Rows from block 3 of a small image diffusion model, named by matrix and row number. Rows with one number within an expert belong to one neuron, the router's apart. Each number is 128 + 24 x the weight over its row's rms, rounded and kept within 0 to 255. All counts start at 0. Numbers have three digits each. After the name is the row's rms in percent of the matrix's.
Before each expert's rows are labels from the 100 images, of 14976 (inputs lightly noised), where the router gives the expert most weight on average: "peak on" is the class under the peak. Only what is clearly more common there than usual is listed. The data: aerial photos of the United States (SatlasPretrain).
# router: router (model.blocks.3.mlp.router.weight, 16x384), inputs 256-383
# gate: expert gate (model.blocks.3.mlp.gate, 16x192x384), inputs 256-383
# up: expert up (model.blocks.3.mlp.up, 16x192x384), inputs 256-383
# down: expert down (model.blocks.3.mlp.down, 16x384x192, transposed), outputs 256-383

# expert 5
peak on: crop field
router.5 097:160151121128121113139129126099095095136107080141093160152126142161164140153146179118122158134110097129092120120118124106139119127117057170141094122125171116161170131154102069124158129110110112122122116119121096143138167137111082116158122146128137147128163110127155153095126099102087128116159135104103086132114103132127129111079117119156141133128135136120149100125138175180126076155142
gate.5 103:132085128127136105140132120144133113099102135114119115092155139129117091135129166144094101145104102117138123153129142111134109149140110163154131133118098114145119164152136091116105154110135110144114143124103144163157112149103165133096100122136134084139099114182125157123085100125143137089104141132158083132108120110148123119157129095122103136103162082115185105143136163133132132165130
up.5 095:121117126117142139117159111120076123151133110114143090135158137165137080117100112120097132141147137146140121166132118111135163112079104152147132111111127178120148170155127136138138100128139084127112135119127086136155086120089152155102127097130129193143131170137110146113159128120147147133136112124162183083123108171136152095130101155139122103121116093130136131139159133156123075110116
down.5 096:133136079138141159131138160132098165139160106128107082121148159134147107115111133084115155109093132117130138149128130130104164105160161155106173095130094164077154179109113140160141114162110120147145115150119097123121164099123163098149158139118113166154127192173118104141108105120203121146135141143090182099165142142134136176165147146080143132133149145146088104158104078128132107133107
gate.6 094:112109145140127155100119107122119142156135132135124098127117130139166135157108126098110115112088124093096128118111125103152114130161097150105139055140097164133166158138172088181136086130125137137090125074084141150125163137111111174168085119117145113153151167127135135134059123136128127156092142123145123151116126174109128100132183169102112073078145116164106115114125120155158125104132
up.6 082:117146135127136139122145173122151112117115114166109117126109089147090109117125102161129156120172146179156167112108181099078110144105136076147121125107140118120112075099112153141143132150126093113138188170136193146133127133135111091136130114126136091099133125156091100184175172148126081107135117120115100168127119139136112123104157097133133152158177163154070141118162115089101136168086
down.6 090:199142143162156085118149158159071145144091067161128150132120144130165164121119113124127146080152115117167131118164101114157176127134093096092132127076117124161158121126174161132139139114105136126125140121157127097123141094162087146087150172145140147127171141122104131098142114134127116128127105122136138088110105119122087114111124099142111141125130139159098124105114118107150181070120
gate.7 080:140143143116146111131097121170135156118182137141126125119096091091060133093153112168181117124156139164146137118105141147136129149151101097120107157105110153117119134120094134099139156126099098136096114127141123144138081160155165130103115157150152107150189147127100170132132131165150089108094103107119128049138111134122134118139132112106137127127099088139072110115099123127112137136080
up.7 098:137164142161109123145149154090145129113103121213125133112155101105103121136099107120119122103199129126137144084152149101135155087158086107113127130135130133107107090145115131125096124134117166112147132123110108153128138126143107141119140077124144142137147068181147113118156147137142114110132173091133173168131121108144131092097142191119104140167097120124110114160155154129132110126090
down.7 097:144133145119118108128138157129091142121117083144154115136138139118122136140118133150095150169122145125137134155107115128070124116122135118115089126126099092097132141130114090142160108153144124138177166115132112101098152102133123138121160122151119106090072135128106128142142116132103119126168112140155126131167098072137161133104171169113149167169142138105136150136139139140148184139122
gate.8 105:143165163160105141114096165131118110110111137154114099111080151102132114147156144120091153113155176131159147099142136117121088153118127133190136120124198099100125148136119154095127120151130119162123132129126151141172120102116171097173141110093161155138149080117134083115098116112160136124148131138165129115131144145133157136080152139094131104168111152130150126068171123106099104133080
up.8 100:106142176134094137134088142118119129091108107165079094136117129159110120161138125111149130128144139116132156087133129101102135178107098140142158138108175123101150129161141127112124094163129112151132132118107132153157145087121109128179120101090149123124178114148109090133116153146139118127169161106148131121133137154116133137090179135105122161150125152136145086120163117109089115136143
down.8 097:150111149120176131132068161159146140127102101097107121142157128180119091141151137109149127180129128133127125110150103105144084106123107109127138076135155101170164162144164120129117127125106134149149107116145163147145149153133110093120148145128132153129150097124155106160106123147154091089119154149163122140134147115125123125129145109176082141122055103180141166128116145117160116133138
gate.9 086:118099093117132135128129114145100116161129125129141158126139080120131125115124106157114117118105133123131127137120127130192103131162136133106145136152108109134118140133141132146158106113142118142124137162133119197109115180159130154139144130142072080172129137145089152157174175147098120101112151128118173127156098130135145176121120183159102108101139125129160093149147158124148140101162
up.9 091:159108125171138087094134124114144134120138154165107127137107080115116121111149147146181159151149140120135222095145152141144117131108122141110122130092125128118131107146121162108127140168137151137154106150107178138101104122152108110092146148127125155107078187142125161114161125150136116145111123088115127136159155133108110146142126131126141156135152111154150157114139103096143123155123
down.9 092:142128097134128133107087038113114155154108116118098130120106117126100138142121178114119087152136122115124176127117089096150121131112127144111128085116115174137150158132097128156109106092113131154115071129120106195142126158142079158109136113131133156138150164129141154177156125144148108121135081140183133127124129127121101086146128143160117146119158103153090073152135135102147101116143
gate.10 095:161144135103124157165123122162153172142102126111102161145108109113105139105071110141143137075105145148156099145130138138152140120141110108115159101118091144120149078121130141145150145115112119120140122149117128144135131146110105174131143123115140162111098133179137068170156179128148064125147117098099130139155127123106131116169159138093123120136155100148093148160144119079103118121114
up.10 102:152136105091152155163151139155144118136098112106096163162130092147109144118093107105104143109118165165161136125142112107111122150116132128123171082127101106129119132127117174168142133125102103141134117152164133141143129106134107153107159124084146120099159131119082138153157161108157125132090108132095113136133126115082102147108167116103147113106144086178125100131171086105097135137101
down.10 104:111137100097112106110124112118167100119176127136147070098150117145086118138157137103125106126146117167129105126120143129174080136103154133152134129176127120114103153129152131129107176134159092101127110143125147120106129149105171118101097157125117123170155129148170138144118120128142137099120165178156087124098128143137123090115071107136126113081090130067145099094096131153145128093134
gate.11 113:121129098123101140151153129090133119084108124130115122118110123131148127135117154141157122099130124127145132137184177133118109169137147082112113134143122089110123110128134110098107145160118137105175115132131152106086119140107130091130144149155138136103070105144159105132125128101149160141147091135167105120140135088097106160172104110122127139141100098133133153088137124112122139129166
up.11 106:128123123136109087126108116092167125156142181145150158098134112104083115094154141153134138144125102127150176131135146132095104132149140130158124160103150085113084133141091107105108156111145141152111136109135124114123096180124147105130130144098084119150114146179137125164116139145154109127091123160117148143118159086161175118138113091178125132138110162116100160142136171100127141133095
down.11 111:118109130088159117123086147128154111122102111100121148109085111120120152129157163131130080149123131118135112115127110148116069132106161073136112107123134125092129108121188122076146160119130112172163135131153154060118155117122099181106130134125130129109106144069150091106136126114123113150115146173162140109182085118152106109110141131130126094104115120071168123111152163129133160156139
gate.12 087:125090142172121102131109132073148146080117168208142164141117104089140131130168119141182133147135094155121148115115157150099109131117164148147145129137144064104124146087119113115069109149124144113142114110097136172101074126142116075143120084159155180068117102116164123153119113105109131123119175128084158122115162118123118144123143123133113121162101141112124149106136143139116151154096
up.12 089:141176113128138170139084136163105098169135123136170102139150145152149127122114109104105092133119172095131089094170088178154160133150100151152105124128122169155140124178105128121170108122116125158083142109192108101130153086153135177091134114109119131167120108107120128079138127136112119123132112117180127095124123155131124091145126156124138121120140145132128124117072103112144117099147
down.12 085:123163122156111126130178141119100141132110110162118106180148137135141120111118127114094166137125152127114098145140126127157206130140102156124146121133140138113128183137106158140154107127115117128106132104130084143116124113117177115146137104139120131168160134133081145115140117143144130130134126111101117148168125161157124109133161112100124126117130147131112106137127091099135086128124

# expert 6
peak on: crop field
router.6 082:118114144104099088118107150154113127121085129128154097115112101090091152128144157087128092131100159139152114070191174130132116111140146128113134131144094137094104098130130134098121125140151121101163148134122071112109116164117115099137097102099114134145095161162111087164105138138132090124113119109084153123135090148105084125129112116116161144133140064101152150159140218122091143115148
gate.5 105:139157135183142110103198149118099132153151166159161109110145106129108108117140077141113128134145132150101118148114121142138118154097102130115121125152139151170120156118128113134096125159118155137142132120122116180112127095127123115149086117137184165136106140149115135149136126136124089131112128120112140164140142096125112084110191154121101130121099085115172118101127152166146178142114
up.5 103:126121115107148153123118128094140161099131070112072112157132127138136125094122118103128130149115079082162187126124138079134132104149120114092143110132099112112137160094139128149139129105175126112143152136105138124125143180134134139108169120154143085099145055148167128133131138166135202144139172145097167143117117187087128132172139101139111119155131160192105124177116118086110140111161
down.5 106:105140126077120105186073134138144110109096134111137177107100126129132154121124191118146109160129121111128144134115146149132094137126128155127060106134146140103104115085109170098130149116117156126117133144133105090116159115104121119141116110115143140134101106095138149161154141113096137121131118136115104057132160097146092130122090104175168147126106106106164129082118141157115142118131
gate.6 104:127105112128140110121143140143117119120093101158094169140107131116134135102089211157080108153134156122173166140163160193098093141128108133134123091113116117127136147160120216119108129154129134139119157135140159116094145144141130095140124130082118158165115088130137116140150131106157127137100114102113092113155116105132146157126122106122148152091110135114195124103092084108106136078112
up.6 100:092123121105118128113089129139115106151129129119096115151097121131124098110109061158109098133135138193122115156101148172137174132139137167170129109136120154111136064123104164108142104154120149111113128119104086142126096113122112120128112128112143162176167130084104106146159166161137117131142133091111143129163171122113138163121091111128149152095136148151147135128163064154074119150093
down.6 104:152069139102169109113165167115104150079160151083110101121121120125085131178146171091116143117169165081064157143096135112117069103115134105094135140155130103092165168128144125138128152138137129116135146130149145101112137154107118087113109110171109148138168098123132117137164083116117153135132130160133135148078150124094099127126132135082131120102081124133146123128155134165134130128167
gate.7 102:139158151120125121125134171103141120117089089163133162143111105144145124125151165142149137096141089141141173120133160131123120121138095126153125133142132100103166113131120082137160138157132132124128098156129161139065100091124130119125085141167133177108116155096172126125158102130116082148097174144118147141142096148134123110115134080147111149117129137125081129122131114113125175098104
up.7 094:100137129114087108149147096125160100138126110162137147117117117111152112113172120161134129152135062132128115176105147100141143122172131166140112108127147104158146120085090066106146112104107140152134164135156099116119148123130136104121160140150098104124126152142148119103095106122148105108144126112141122164128101133140120084150084143147133108127128122141070150084139156113135130131142
down.7 094:159133138086152140143145122118187119170134146135177104094151108097117138116127153160170114109144094157111127080128141128103106134106096089092141122148105126172137165132155117143108120133136127107136109108099133101062115168137132154097139128108120091155137146113163134126147144108128154115114150186139164100183097113138106118103157138135115106148109137058136098144170126128145109099128
gate.8 102:103151137114136103133159134090118132150100146115162083111095158106154107094206133121145166122156131121139085142138138144150162094129118139150090139164147100169162134149141138111148138161177130116132085163159086117131121112102133115120172108170110132102152138121127099083115065079120149124139139120137117143137115114192111124065083123128122126099099086119118139122118144147137122117111
up.8 104:076151163125107118109157106135151158148134152110126110124130082108143111079153113072115182105138107091134076120143086124149146115131083139111122133155115168128186167114120151127161129132143094083116123160151085136149102124137133139144146115155123107113179164110152124123093098120146114130133157142105138160132064148161124098133141134097092123126114115121124104150144127139131130127123
down.8 104:114120129103166115152138116137124131126124135119137106091113147100080160130117132109138150129127109116126064129104129144154088127115150105135068119112127082114113141112140146101136182104148100125152144140128119111114127083093113132132066139125169138168126085132155165101124098089123146108128130166113131098074153124159109130090119111152143103100144127085133132106112138160152107077141
gate.9 095:116113161136133106072168120115104142135117115146114086131090152103101119099155113167160154117143116093113158134097163108099123132123153123100101120152152168146154120165130124102110140151170138106165088150113130149095113171106154092100086125165185145128122130098133064133143109152109139144103137158135175156135114138131147116147181155149107145100121083129141129108143135144121165142141
up.9 097:146128116138153137154121127114102095120169096124109170145162087176125083146118118103141140148115115148125156101152145142117132164152119100119159130141091077124117188117147137178127088109103145119158155124116113120118127118153147130120177100129101077096098121142140186110106101118138170152106133138115134154124185161083118125130161116130116110163091135161158163168132125113175118120123
down.9 095:121083103097146088143071123137148093120161128098119136162122104154084137141155180090133084152145121133144137110139147133089130126107140155167085127132095112093160154122084196095101144113114113135144148175131102113129102123128144102147138131115105154118129158121129123144143126113122138142156103149131115111146142156143121172113100112142169161126127122152161145107111153139080110115165
gate.10 106:108143165121121116168145137132134105112137120131134144164145089144132125109129129086147106141115141112124144094165148114121128126186075153092158100106120151120121108143128151108174148107127142136132150113147135168138135181130090126156131128094153068139102128170118129137117171175147102093097135120115160115129098155128118153134158123120116121139128095130123104158139126099120167169122
up.10 105:152126107137165163100140152131101137133100080150093123144120177121136160155067161142117125114133105148118144148107113166121115120096160142131120143114108093145118156140137130167107129165094125138102129103078170089118152093132129154145092139153137202112138124081146099140173128062118142171133135140131066169122130090134153168136139115166148153151142172153141136093128064157134142112120
down.10 105:063168146104122148099122133155116173170160149116141102099127121142124150115094145117128133098115114115095128140143109144109111094158122165136121130145126135092130117123075152110130166129158089078127164170132123115154133096115152139156084128139174140131096131130122132115153124116169135133123152106122133093132171078117137147128151120149176113104141130103109143120115168147123121096140
gate.11 080:168147133161107129104140139156087174133130147121131090105124117145141127121161149112138123122144100113114134102154121124116129113138157092130141106100162114101159118129129101149117141068139151106143121125145123152108117126121113136152113129124126089098134115136161149119127109070142122138127134124181144130126151147156149131096143104159134087124092103122130074141134145138157172122134
up.11 088:121140136157078101130142149129101135159117160150072133103068105146121124109146103148119144088135099158099129151137152136153139124153132127144101113126137131123152102091103159137126126143155150090136162158162101157131117128161103131170101149098121111122126122144107174147124121151089102108123160105084164135126147104192107134090145131146116119133137126132171116127158095145120157123115
down.11 091:090108095173097104149119068135146128135103146108168179123086140139164133126144122164148131101119135122110083129164145150122146137156165159156126112135148136110149051083098163110130124095148132098134139139120087137140120117118117123125133119091138098137076129120142155113097099141109124128115094113088135084136117122143127126129110123151146099154138120079109128107075149121081110130109
gate.12 099:111098176155093150110157125126138152115086137155127163143139098097165146191077163113124142082127162138114097119145130113107111142105099145108123095123122152119136122156116105127145130154096106127152094091087123143131142133084086133170118140140116159146179155138147103116127150124145161144119146116186119125141143129116135115131153166108125124166172162120122121144156112119129135132111
up.12 096:120137143118102114078129092110103131132142167139149104140100124132180123139156156142148104114109130074072095164128108135143143097123128092118117116125119147124149072127144114100094128143119119070167098185111114080125107142094128101140144142140114162127110127093149126125139087106110114134151105113099162123119130162123087107147080133120120095069111101118134150116153092152126102151164
down.12 094:125081136143098147113151119098126167152163108121163136117123117054108125127089137130161112144113127150132123150123116127150093090128162137120165143123107119156108139166170090133104080146117131104146175099127129141092100124161130083160126114142156101133191158131109118153131114165106125158178166139139157163101116154131152187112139166140124138176124132170116154189128147124137088125155

# expert 3
peak on: building
router.3 089:100123110110127126126096150110128115131077097120120074151110122139109169178149131090120088109144144159149089108124167105159153140117123110129103135121122145115126093139102143103130121130135134083163103143101100133132123120133137091128120117126155157114147094147139095117140140101099131113172122156101114140117154145048108145118108092074104139145125088114104121115138126139121106146149
gate.5 089:119123095123106086142125142153093140133119132122165167123107161106096114094172105143166211113174117139114093118099149120102115121097169150134140120131134156152171127147131131111147118113126107165112132168132099160132098119145142119093135146143147144149142143111112157102166104155157094116163122112148104156103161129128107128109127144145131114133115098149149179133150091167114114129100
up.5 096:132139095099149159146116144134110165105188098131125117100130125089084122138143138129128109120143119119128121176070109102085150075117118114109104122092127118135152122156094149132155140128148121095103142145173100116151109123142115138099147149150128167144160110115109176100152120170146127109113122114126115094103173120098123140139074118135162132073092155130117169121152095157112080108110
down.5 093:104132142113139207097102169090095113127163143126134123136147122136126105082087101172187127122132110152113154133149134120100137106140096181125134126114097107121048141102094102139158119154118091095118115130121131096099092168142161116116115137132170115147113151114127127101127157172158138141121124102121133154129169124124175131149108131129107130160119131133155111156145102123178148110094
gate.6 107:094096128126166162083112104109119140146107136122119119102153182136073144094078102137124129131154172139122150108116125159132127103117130104101147157142150149101097153174118117146098145148145107127149123120086130165142157122115134108099139170111135129143154107136098085189134149116126108130121182082159138099152137130109123146124145117127096103160126149157123124135120119073133134126144
up.6 107:118129119119153125147124163167124123118106124117167108125124146117146117135138116163137083127163108123104111126160140195118136135135169120145106110158117129140137086131125140102098141157148158122095127155151104085107139153146165125102121120106145147118131122084151124150152103147121141120120094099086133128162081109095096164150098115160163148050121110112149132112133102128090143136109
down.6 105:104097158180167151113164136099130164162105147158119100096197119140117133152099079134145142137148143146119144156121110092115134116092137096101153171140143121082123092111150106143125127183112118096132146072118094161114120158105104135146146138160159107152133160115096143117171153102081140109122167090157160156133172119105165102123145133112116189144089152131107138137114126147172104152142
gate.7 090:144136115108127078117136138152123114154145121134136140140169115134153117099161107141154126159144119128154142136133100111153164160102153158127145088109136143132148109101148126133127133096117120127116145125085133148124160114147066125096089119131116190153155116102123128156118097154103100105111129114144131148147099142139125136130133158110123111102183127187105106126156119111134149109128
up.7 096:166146098123164119145118140156141173157171131132121125138128113132110136107152176146158128179150123115131141093113139140124122089146143118120132166115109115148120161148115137122124129097096116151139162124114139100144078112117152136111154084126095112113111117132143166175109133150148088144153156147130129092122145169118108098098108166098099120156108116133120085149127125130175112089114
down.7 094:099089088105098116156093098096163130135167132103118141128139100115103165138123109157150130126140131131117141136104131086145117141107160164078108115130137107116082148161161101122141078121156127146132164112108130131131128133176152155118092148146115101151129149151123140124134130125109146081124128134136137092137162113101165118132129121095128148095095115115129113125124120180134116079133
gate.8 097:151136113141133128146096133103091094133149137159145116117108143193108129099158132153161136142074138118138145168119150091117124102148107123125140139154062074153152150146131164117140101116114126138128105140078147100097144140122143134117149145143131162146105167120103154133159115152137155138098155147095107151126155104149102168123140156147161120162125118193153158089129146110132191122157
up.8 095:132093124148152107090105101104140142152124112100128133169099138135092115123141142096121151155141163162118167152099139106112122123107096136123088148163112119148112163109141121154092139125116134148154093123096131170162120150093159130109124141153098129161113129137091138124124108147130099161105099117123119121117143143132142139128116121113125121141143093135175125107124175112194121118164
down.8 095:148126086116106137124136137118130100148119108091093127191132086167122130138135180128116120137102130112151168106151125149134100104125118156104115076133096092126150142139102133160146088102137151172115109136143179121104136156108137110151172155136141168164124085122138103168127094179179153106139112149112108160115161147113118113145151119094088126108134140147129130134132134098138109086142
gate.9 093:143151149149135130095129148138094101180153153149152125122117085124125147097159133159132130163146117136149135149114118146140138129116110143144099116159142158151154130076128115137114162120153090178139132107150149117130169109108123155109115122121165141093115100096127122143158123159135113152128059138110097143150103112187103104094133152134134122116140152141152146108067122110113138122174
up.9 092:152129181200146145078126116117120129144121118154149135179144135128115110098115129159115117167092122145124185086154140155109136119135141082132143115139093136082117131137102144137111109159139123160070145099127114142139143112141144121121097133137142175090139142130141125135155147154093113127119160111141112136136130129143158093120145115126117099130167126131116101126112140103126134138122
down.9 092:141145108114127131151117121145145090143100116148192162195126092161175137161129152146127135122100136130132124081145132140122175157152142129174135128078136123139160101146115127127118144084100183109112171130164128121141153089161128151170160103125107139150109143126142133152119107100181155132113094114138145104172110154131103122134155169112128141142123119110081153131113141115089162152111
gate.10 096:104130097109112146125145138096174131146102130144161092130130114109130114148152138181097150109074115137124083157131179130104141118126146129135129102160097128143114153180128064104132127167138147166142098149089161122109115154076144158107172141174063126111158119098135095121143143144130104112123144163143120120136138142154134124088128116083165134127136128128135166115135148109089142185081
up.10 099:078107113092152158089160143133126163146116142130156110136176083134128106145110113155091149167127115154118087145158174097117171149131137103134119133156100177139125175121119081155124091148136132124154075143096148114145094116131146148078142158196074128128114134131125139112113146142127134134116133139160175127132165157085138110124164121066167111131139151130087126126105144139160127151185
down.10 097:152122159123179133145126096172118123113161094114110149159137123136128140121110141123109148169119156092072108127146131166167107137097164126116153083110133128097159113160180126110106141115155150103107120112124158126095140108139108120113103168085126125145153093152110145127107135133142164116174105156150087123127107154079140139143145125129089110102138163163143132152153083108131134097141
gate.11 098:112106098114126075126132127132127101142174093125110112186107113165127130069169106110113159108150114136104153136098158151097099132153098113092110109143095103124165134140148108112168106128123127096151107205135108158092113147111125144142188129115136162116146140093134137128122103185168129148098142110152114133172135103126114158160133150112131134068122108135137122067119121115122113111129
up.11 097:117144141158133107148109133108127111114092161123136145130178173083122180136145145140160119149148113141139101111121125125167141117122155119134108126123179152138107084145126097147110171124114118156122166105158140106105137115127118113085078163105128129119120132134173085138114133098087116084104082144114153099104094140134152109145141142120110085114124131099139116149122144131107141107134
down.11 099:071141103099145121157080133146167096113095120134110130119088096129110149138181144106127118115107110150126126092137106119173129157131133139160109136114138170147119123122089129104149121096157123144150100177155128091132143147124150127111155124130130143119101104125122125128140115109099126133137100143150099093150133144142091068088087147128139128083124105090090136106170130126093134122164
gate.12 116:103125123086125144125120133164107108153143144091122151158171128127134146161086140150105106112095110130105148143133090132114104121137185121108154100121085114145102141083134158173108120088125120133088122083114120133089132150162109186098125130132135088129116147127137124113142165136129115122110122122139139112184132110086151191171131150123104105116141144119142125136113096107085135123109
up.12 102:103119113109147121150149076125137099103092099148118096139141141162155139124134158144095127104122123118134130110099144061122107094145119136094062162125138111177141135072104117119175144098098128187093073079138122126154126096119104168123113132144109120107116115132140147130144107170140116116104157142118147096143120179065128154113088112108149125097114145131102121121156123137138126134136
down.12 103:159128132162146125118105161114121135145122152132149191110127151162092132135126140164150132130109150099123152148166127144107148132137177108107172138095152106104120112140108109099163163097121111139147125101099126147118090106124127162121115105126145098123092120110121161115120137105113192115091115132109151096138132077137137152140156125171115161122114116128183119140091120114135127148121

# expert 12
peak on: crop field
router.12 096:078121094100118103115153126070150134097115124141104138138121130126131108119124154140147185143163158120155113177119170105166137129134114130133125118106122119121116152116109123104167141136129114095154132169127143131128093142128155123165113103125111111098107163176125117114122148111175143096126146122121131124167102121191143162169129087098172139126134084125105126124154161103123104083136
gate.5 098:114111122122158101166165091141066120153134125134110159091112120120115121130105144158143148165120110111102145138134077116131159175129141149097121138094097155144171135120131134139139113137087119116109164068138104142129116142161118119119096097143136091118123144117144154130163173171150120099124081131155127113162125145098112154113151153132130141166112139116173133194125145171131140116158
up.5 095:163145156174122125102080138145157113127130147152119145154117150138140118108175100159131115139119171155154121096151196156136125168144130122116149141149170142142124087146129130119124118111144148154130111162171165091124159129150129117133161142093119155112114126127099095123141111086090128135099151140102134091101122082115180129128121093173101151138157125154124116099126089096101138160128
down.5 095:109125109143113130135139097139100123150086142105117126126131144128122095106132130133159129082130146165122163163149140106110111145116140129114151128138119169122125131146118140122105126108136119152145116106158115109117102133198097126076135071116192059111073145092089179121124182101136134104115107122132119160134082123118092131107183041165142127130085122107173109132149120143096157147141
gate.6 108:137134103120103135144161129187115167146156138130084102094102083131127098141146148116144174141097127123135114177136164152133153123134127095117103111142100132115162139129079144097156158140116127134164069131154120089171101106088157123110161164116117081128141112139147188100140095117164186166111092105132115095153166141133104140138116158149121097062117112143159157142142116141146119126181
up.6 105:111125122132095117153111122180118141120137163137128126112091098136125103106171118101116174154100134142173089164114121124141142169138143101143139113136121132116133114117087119122119128097097125159108081128148118143167133079049171138119169141131087085121137173127116175086122112116114163180112088101157121126126130143114122110138096117169117094090160109138116169112146136132131116144152
down.6 112:120151133101143158112158146146105141144172116120162112123146114126145135188140148079131139097138122153164099140114146133110097084120176103096128131125119121099090156141122132155109198094116131107182133138138097121139133153115126123122104169133090159112172154122146135130146161120181143152110118120104114146069171106092129115142084097162128108112119163084163140116136131129144158130137
gate.7 091:122106127135120152128108107100097100143154131163094119116138140138124112108110130117133112124152173147142136099131103155113108177146128149113137120130154145102092164163132147118112131137125140099153109137145144136133103130115174069126163144119155128113093118087128124154132108157085148128134103135158136140120141109132148122105149167148126159157111155134152117124117144130133154124128
up.7 087:138125104156120147147143161159130147093130112127166104137095104141091128089168109162134124118098128112128097106115158138091122107115145134110105154128162083124139121145108153107145119141131127120093128112109075128172105139119139133106101150086121160139207123104128165127152129120180095109155154105093097133094146164139112121094107076098114099110097146132122127154148118138122100155109
down.7 090:146123140109068162088113100144155170169166101187127134133131134117111151096123124161097146112145141132166147105134123138133127124117153189166161152142134127113076152149098134139129106163121137125116113149135116166102112142112172139168103082124106130126141145109113114146144137106152143166118133139106138145160146134162127129113095128173105164104126128113163095135152134130113141126067
gate.8 103:084110132096160150108143121111152102124114131120077170143137115158133146119094142183141145133129126148130126154084181122157142141085108112108116098150111137118123123119117175154171126180152127111166159144115149144104128118122111138149081155156129149123128136150128124183171157157142142123152133129094119099170170098152135147118107125107150171122120132129162103131116126140142136120168
up.8 100:118134126103151177095154148115113137112121161089097130135181116105130114172061132129083105100087106151128144122111120099140104119148117094106146109112083117123125114110142128196106167159119097166129138082093177143098093147157102183135095149171156139095113082133130102161133191136119161136119127120155124133140157153113114157168143135129152119105155148166129115127148097114092157140136
down.8 100:165138137147115154152126137153144150135119091116141103108103087096087136140152143121119058153128141107108111090191137149119098147144166150122122138114134115146128103127164136156144129140143118137133116141147121084123158110143088148080165115137140128123130138099130159078111121101109115134131127110125102123144078129130125091116140130155118108108137166157159138134109155124126113177140
gate.9 091:146150148099137151170101129145126157102093123086112142139153130200157116157163091115109165159092142148133083119114140130124160096118098107149139101098142106126130126145151130142134117116134138150118150126138150125141160114151150153132108127116108103149083148156069132092097121145162159162126116124158090132112135116158125131112138098100147113127164102142109145121119119130120118181168
up.9 092:107137125148170085077141120151121109130171143142145138122070122159110145105132135157177117129097112077063157177129123134146074175111161131067132127155115164166144120102092123146109170149120131131144132113156122130122127114122121135120150169158118147103123109101130101135160138112095123106083146147091159121155136140094129132150138156164116126109161095174129128132116112106117173115148
down.9 093:134162146120094145119146114138143138151102136103137101111111110119147102113115097119151118090121155099102135127123097112118064093131110115121123125157138121141119127090136148117100139120122119128103109073123175155083135169134093164133156121145151090136132124098130162109139131118097088134101141117154114153121091099138124107159145114151144113097125109142155133092118145133149138163139
gate.10 106:097122147167154129126124104112122111133157149179113117141091132117143160113106126126127138133159102096064107201120141153113122088117114119107105097135089124110155171085113157128123111117132140137109099115120149157075147106161098128133079119137141089131130125138163164095125135141131167104148152121111128113155109128127093145136160136129133116121098149118190145108076118130133105139151
up.10 104:186156110107100103156144127147150126137112126118166162090136115155125164131160100148144112119096168143191129110132098145129098128118146181128148118143149117134124100162118124126117129108138139125169160170131106105179117147078126129151153098128119160120135144077129109133125095102112098143103138125145103134089123140119156093101098131152120138130177130130121109098134157125122151148084
down.10 099:067169138148137132104116139135111114138117122153135102153157121144147107137123128115152148139136107151097182167118106131147157099135085105115145148133122132082172104150121135111117148148064168132108135127128110121147119069128118124095113188099165142110152108132115135113114130122119083110133138076129126167128106111132091099139131092123131106124144121084115204114110118117105076116173
gate.11 074:113087118151164133129153085106077174131167114156163101154061080122100119118156125095120142147115137083100114088137152136145139113128107152088131105127132139123143145101104199126077158115138109095118096107130117109175164139146102122069129137164144121179144123127143164144148103183140094121129130120124128157119155157094088129118115138149139089120137115113148103115091139139133130161099
up.11 095:191133114157164125182128123168110110141128180086148162133098157090111151100131130128147119187129116152157130115109139124103118116138186123149146169106088131082147153122112152123136132133125125110127164124121122150134103112121097136096127123114124111097122118089133141128137142132131126076113130119117127111136146131134161161100121152175100102142136147135171122131094109174163140153127
down.11 094:124105121152127100160104136137096114123155149142159076104139143087137155124118090143127112118131120142132151114136109135115142102079135156167139094188121133079122165125099134136160081166113182079127111116120100067122122108110130114121162139133171085109109127089124128100099142154107159118176122160117148102160096106131158128103127147120100090144103145139130071132100094141104126124174
gate.12 101:108116118126122119138117097114119106119173123106145086105122134115129132102175148129141123139161114106131121146135155132131123138113121151140098160148122130121126128161111129093159124133136109143119106176213105106146090152142142122123127175141114160138154148091157135108152108148127170109194114136137099092141117125135124150123085119126138143081135122091131116120125167137143086097153
up.12 099:147104138141124140123151154119127132130101108115131128124179096115121084154124113138088142154141143142132157076112097114088180054157101115113141122125160119094124149109130181130159123175135186121143126108116137151114120128132073057110121106113136148116135126148108070151148125123136064135151121068125145152136114136137161141154131139120106153180097159125126140101106077135130125137106
down.12 099:110111141115119142125113157138142108116138107108154133126113108093130134117135102141150114156141123120135120109097160134119144121121168063128104148142145111112141100127121133109140128127105154150171114189142124121076126100138115111080099111132131129117138099101131118111136104113142144128154137162142133150099135103139141163135091134098161093063112087109184116136136159146137136116162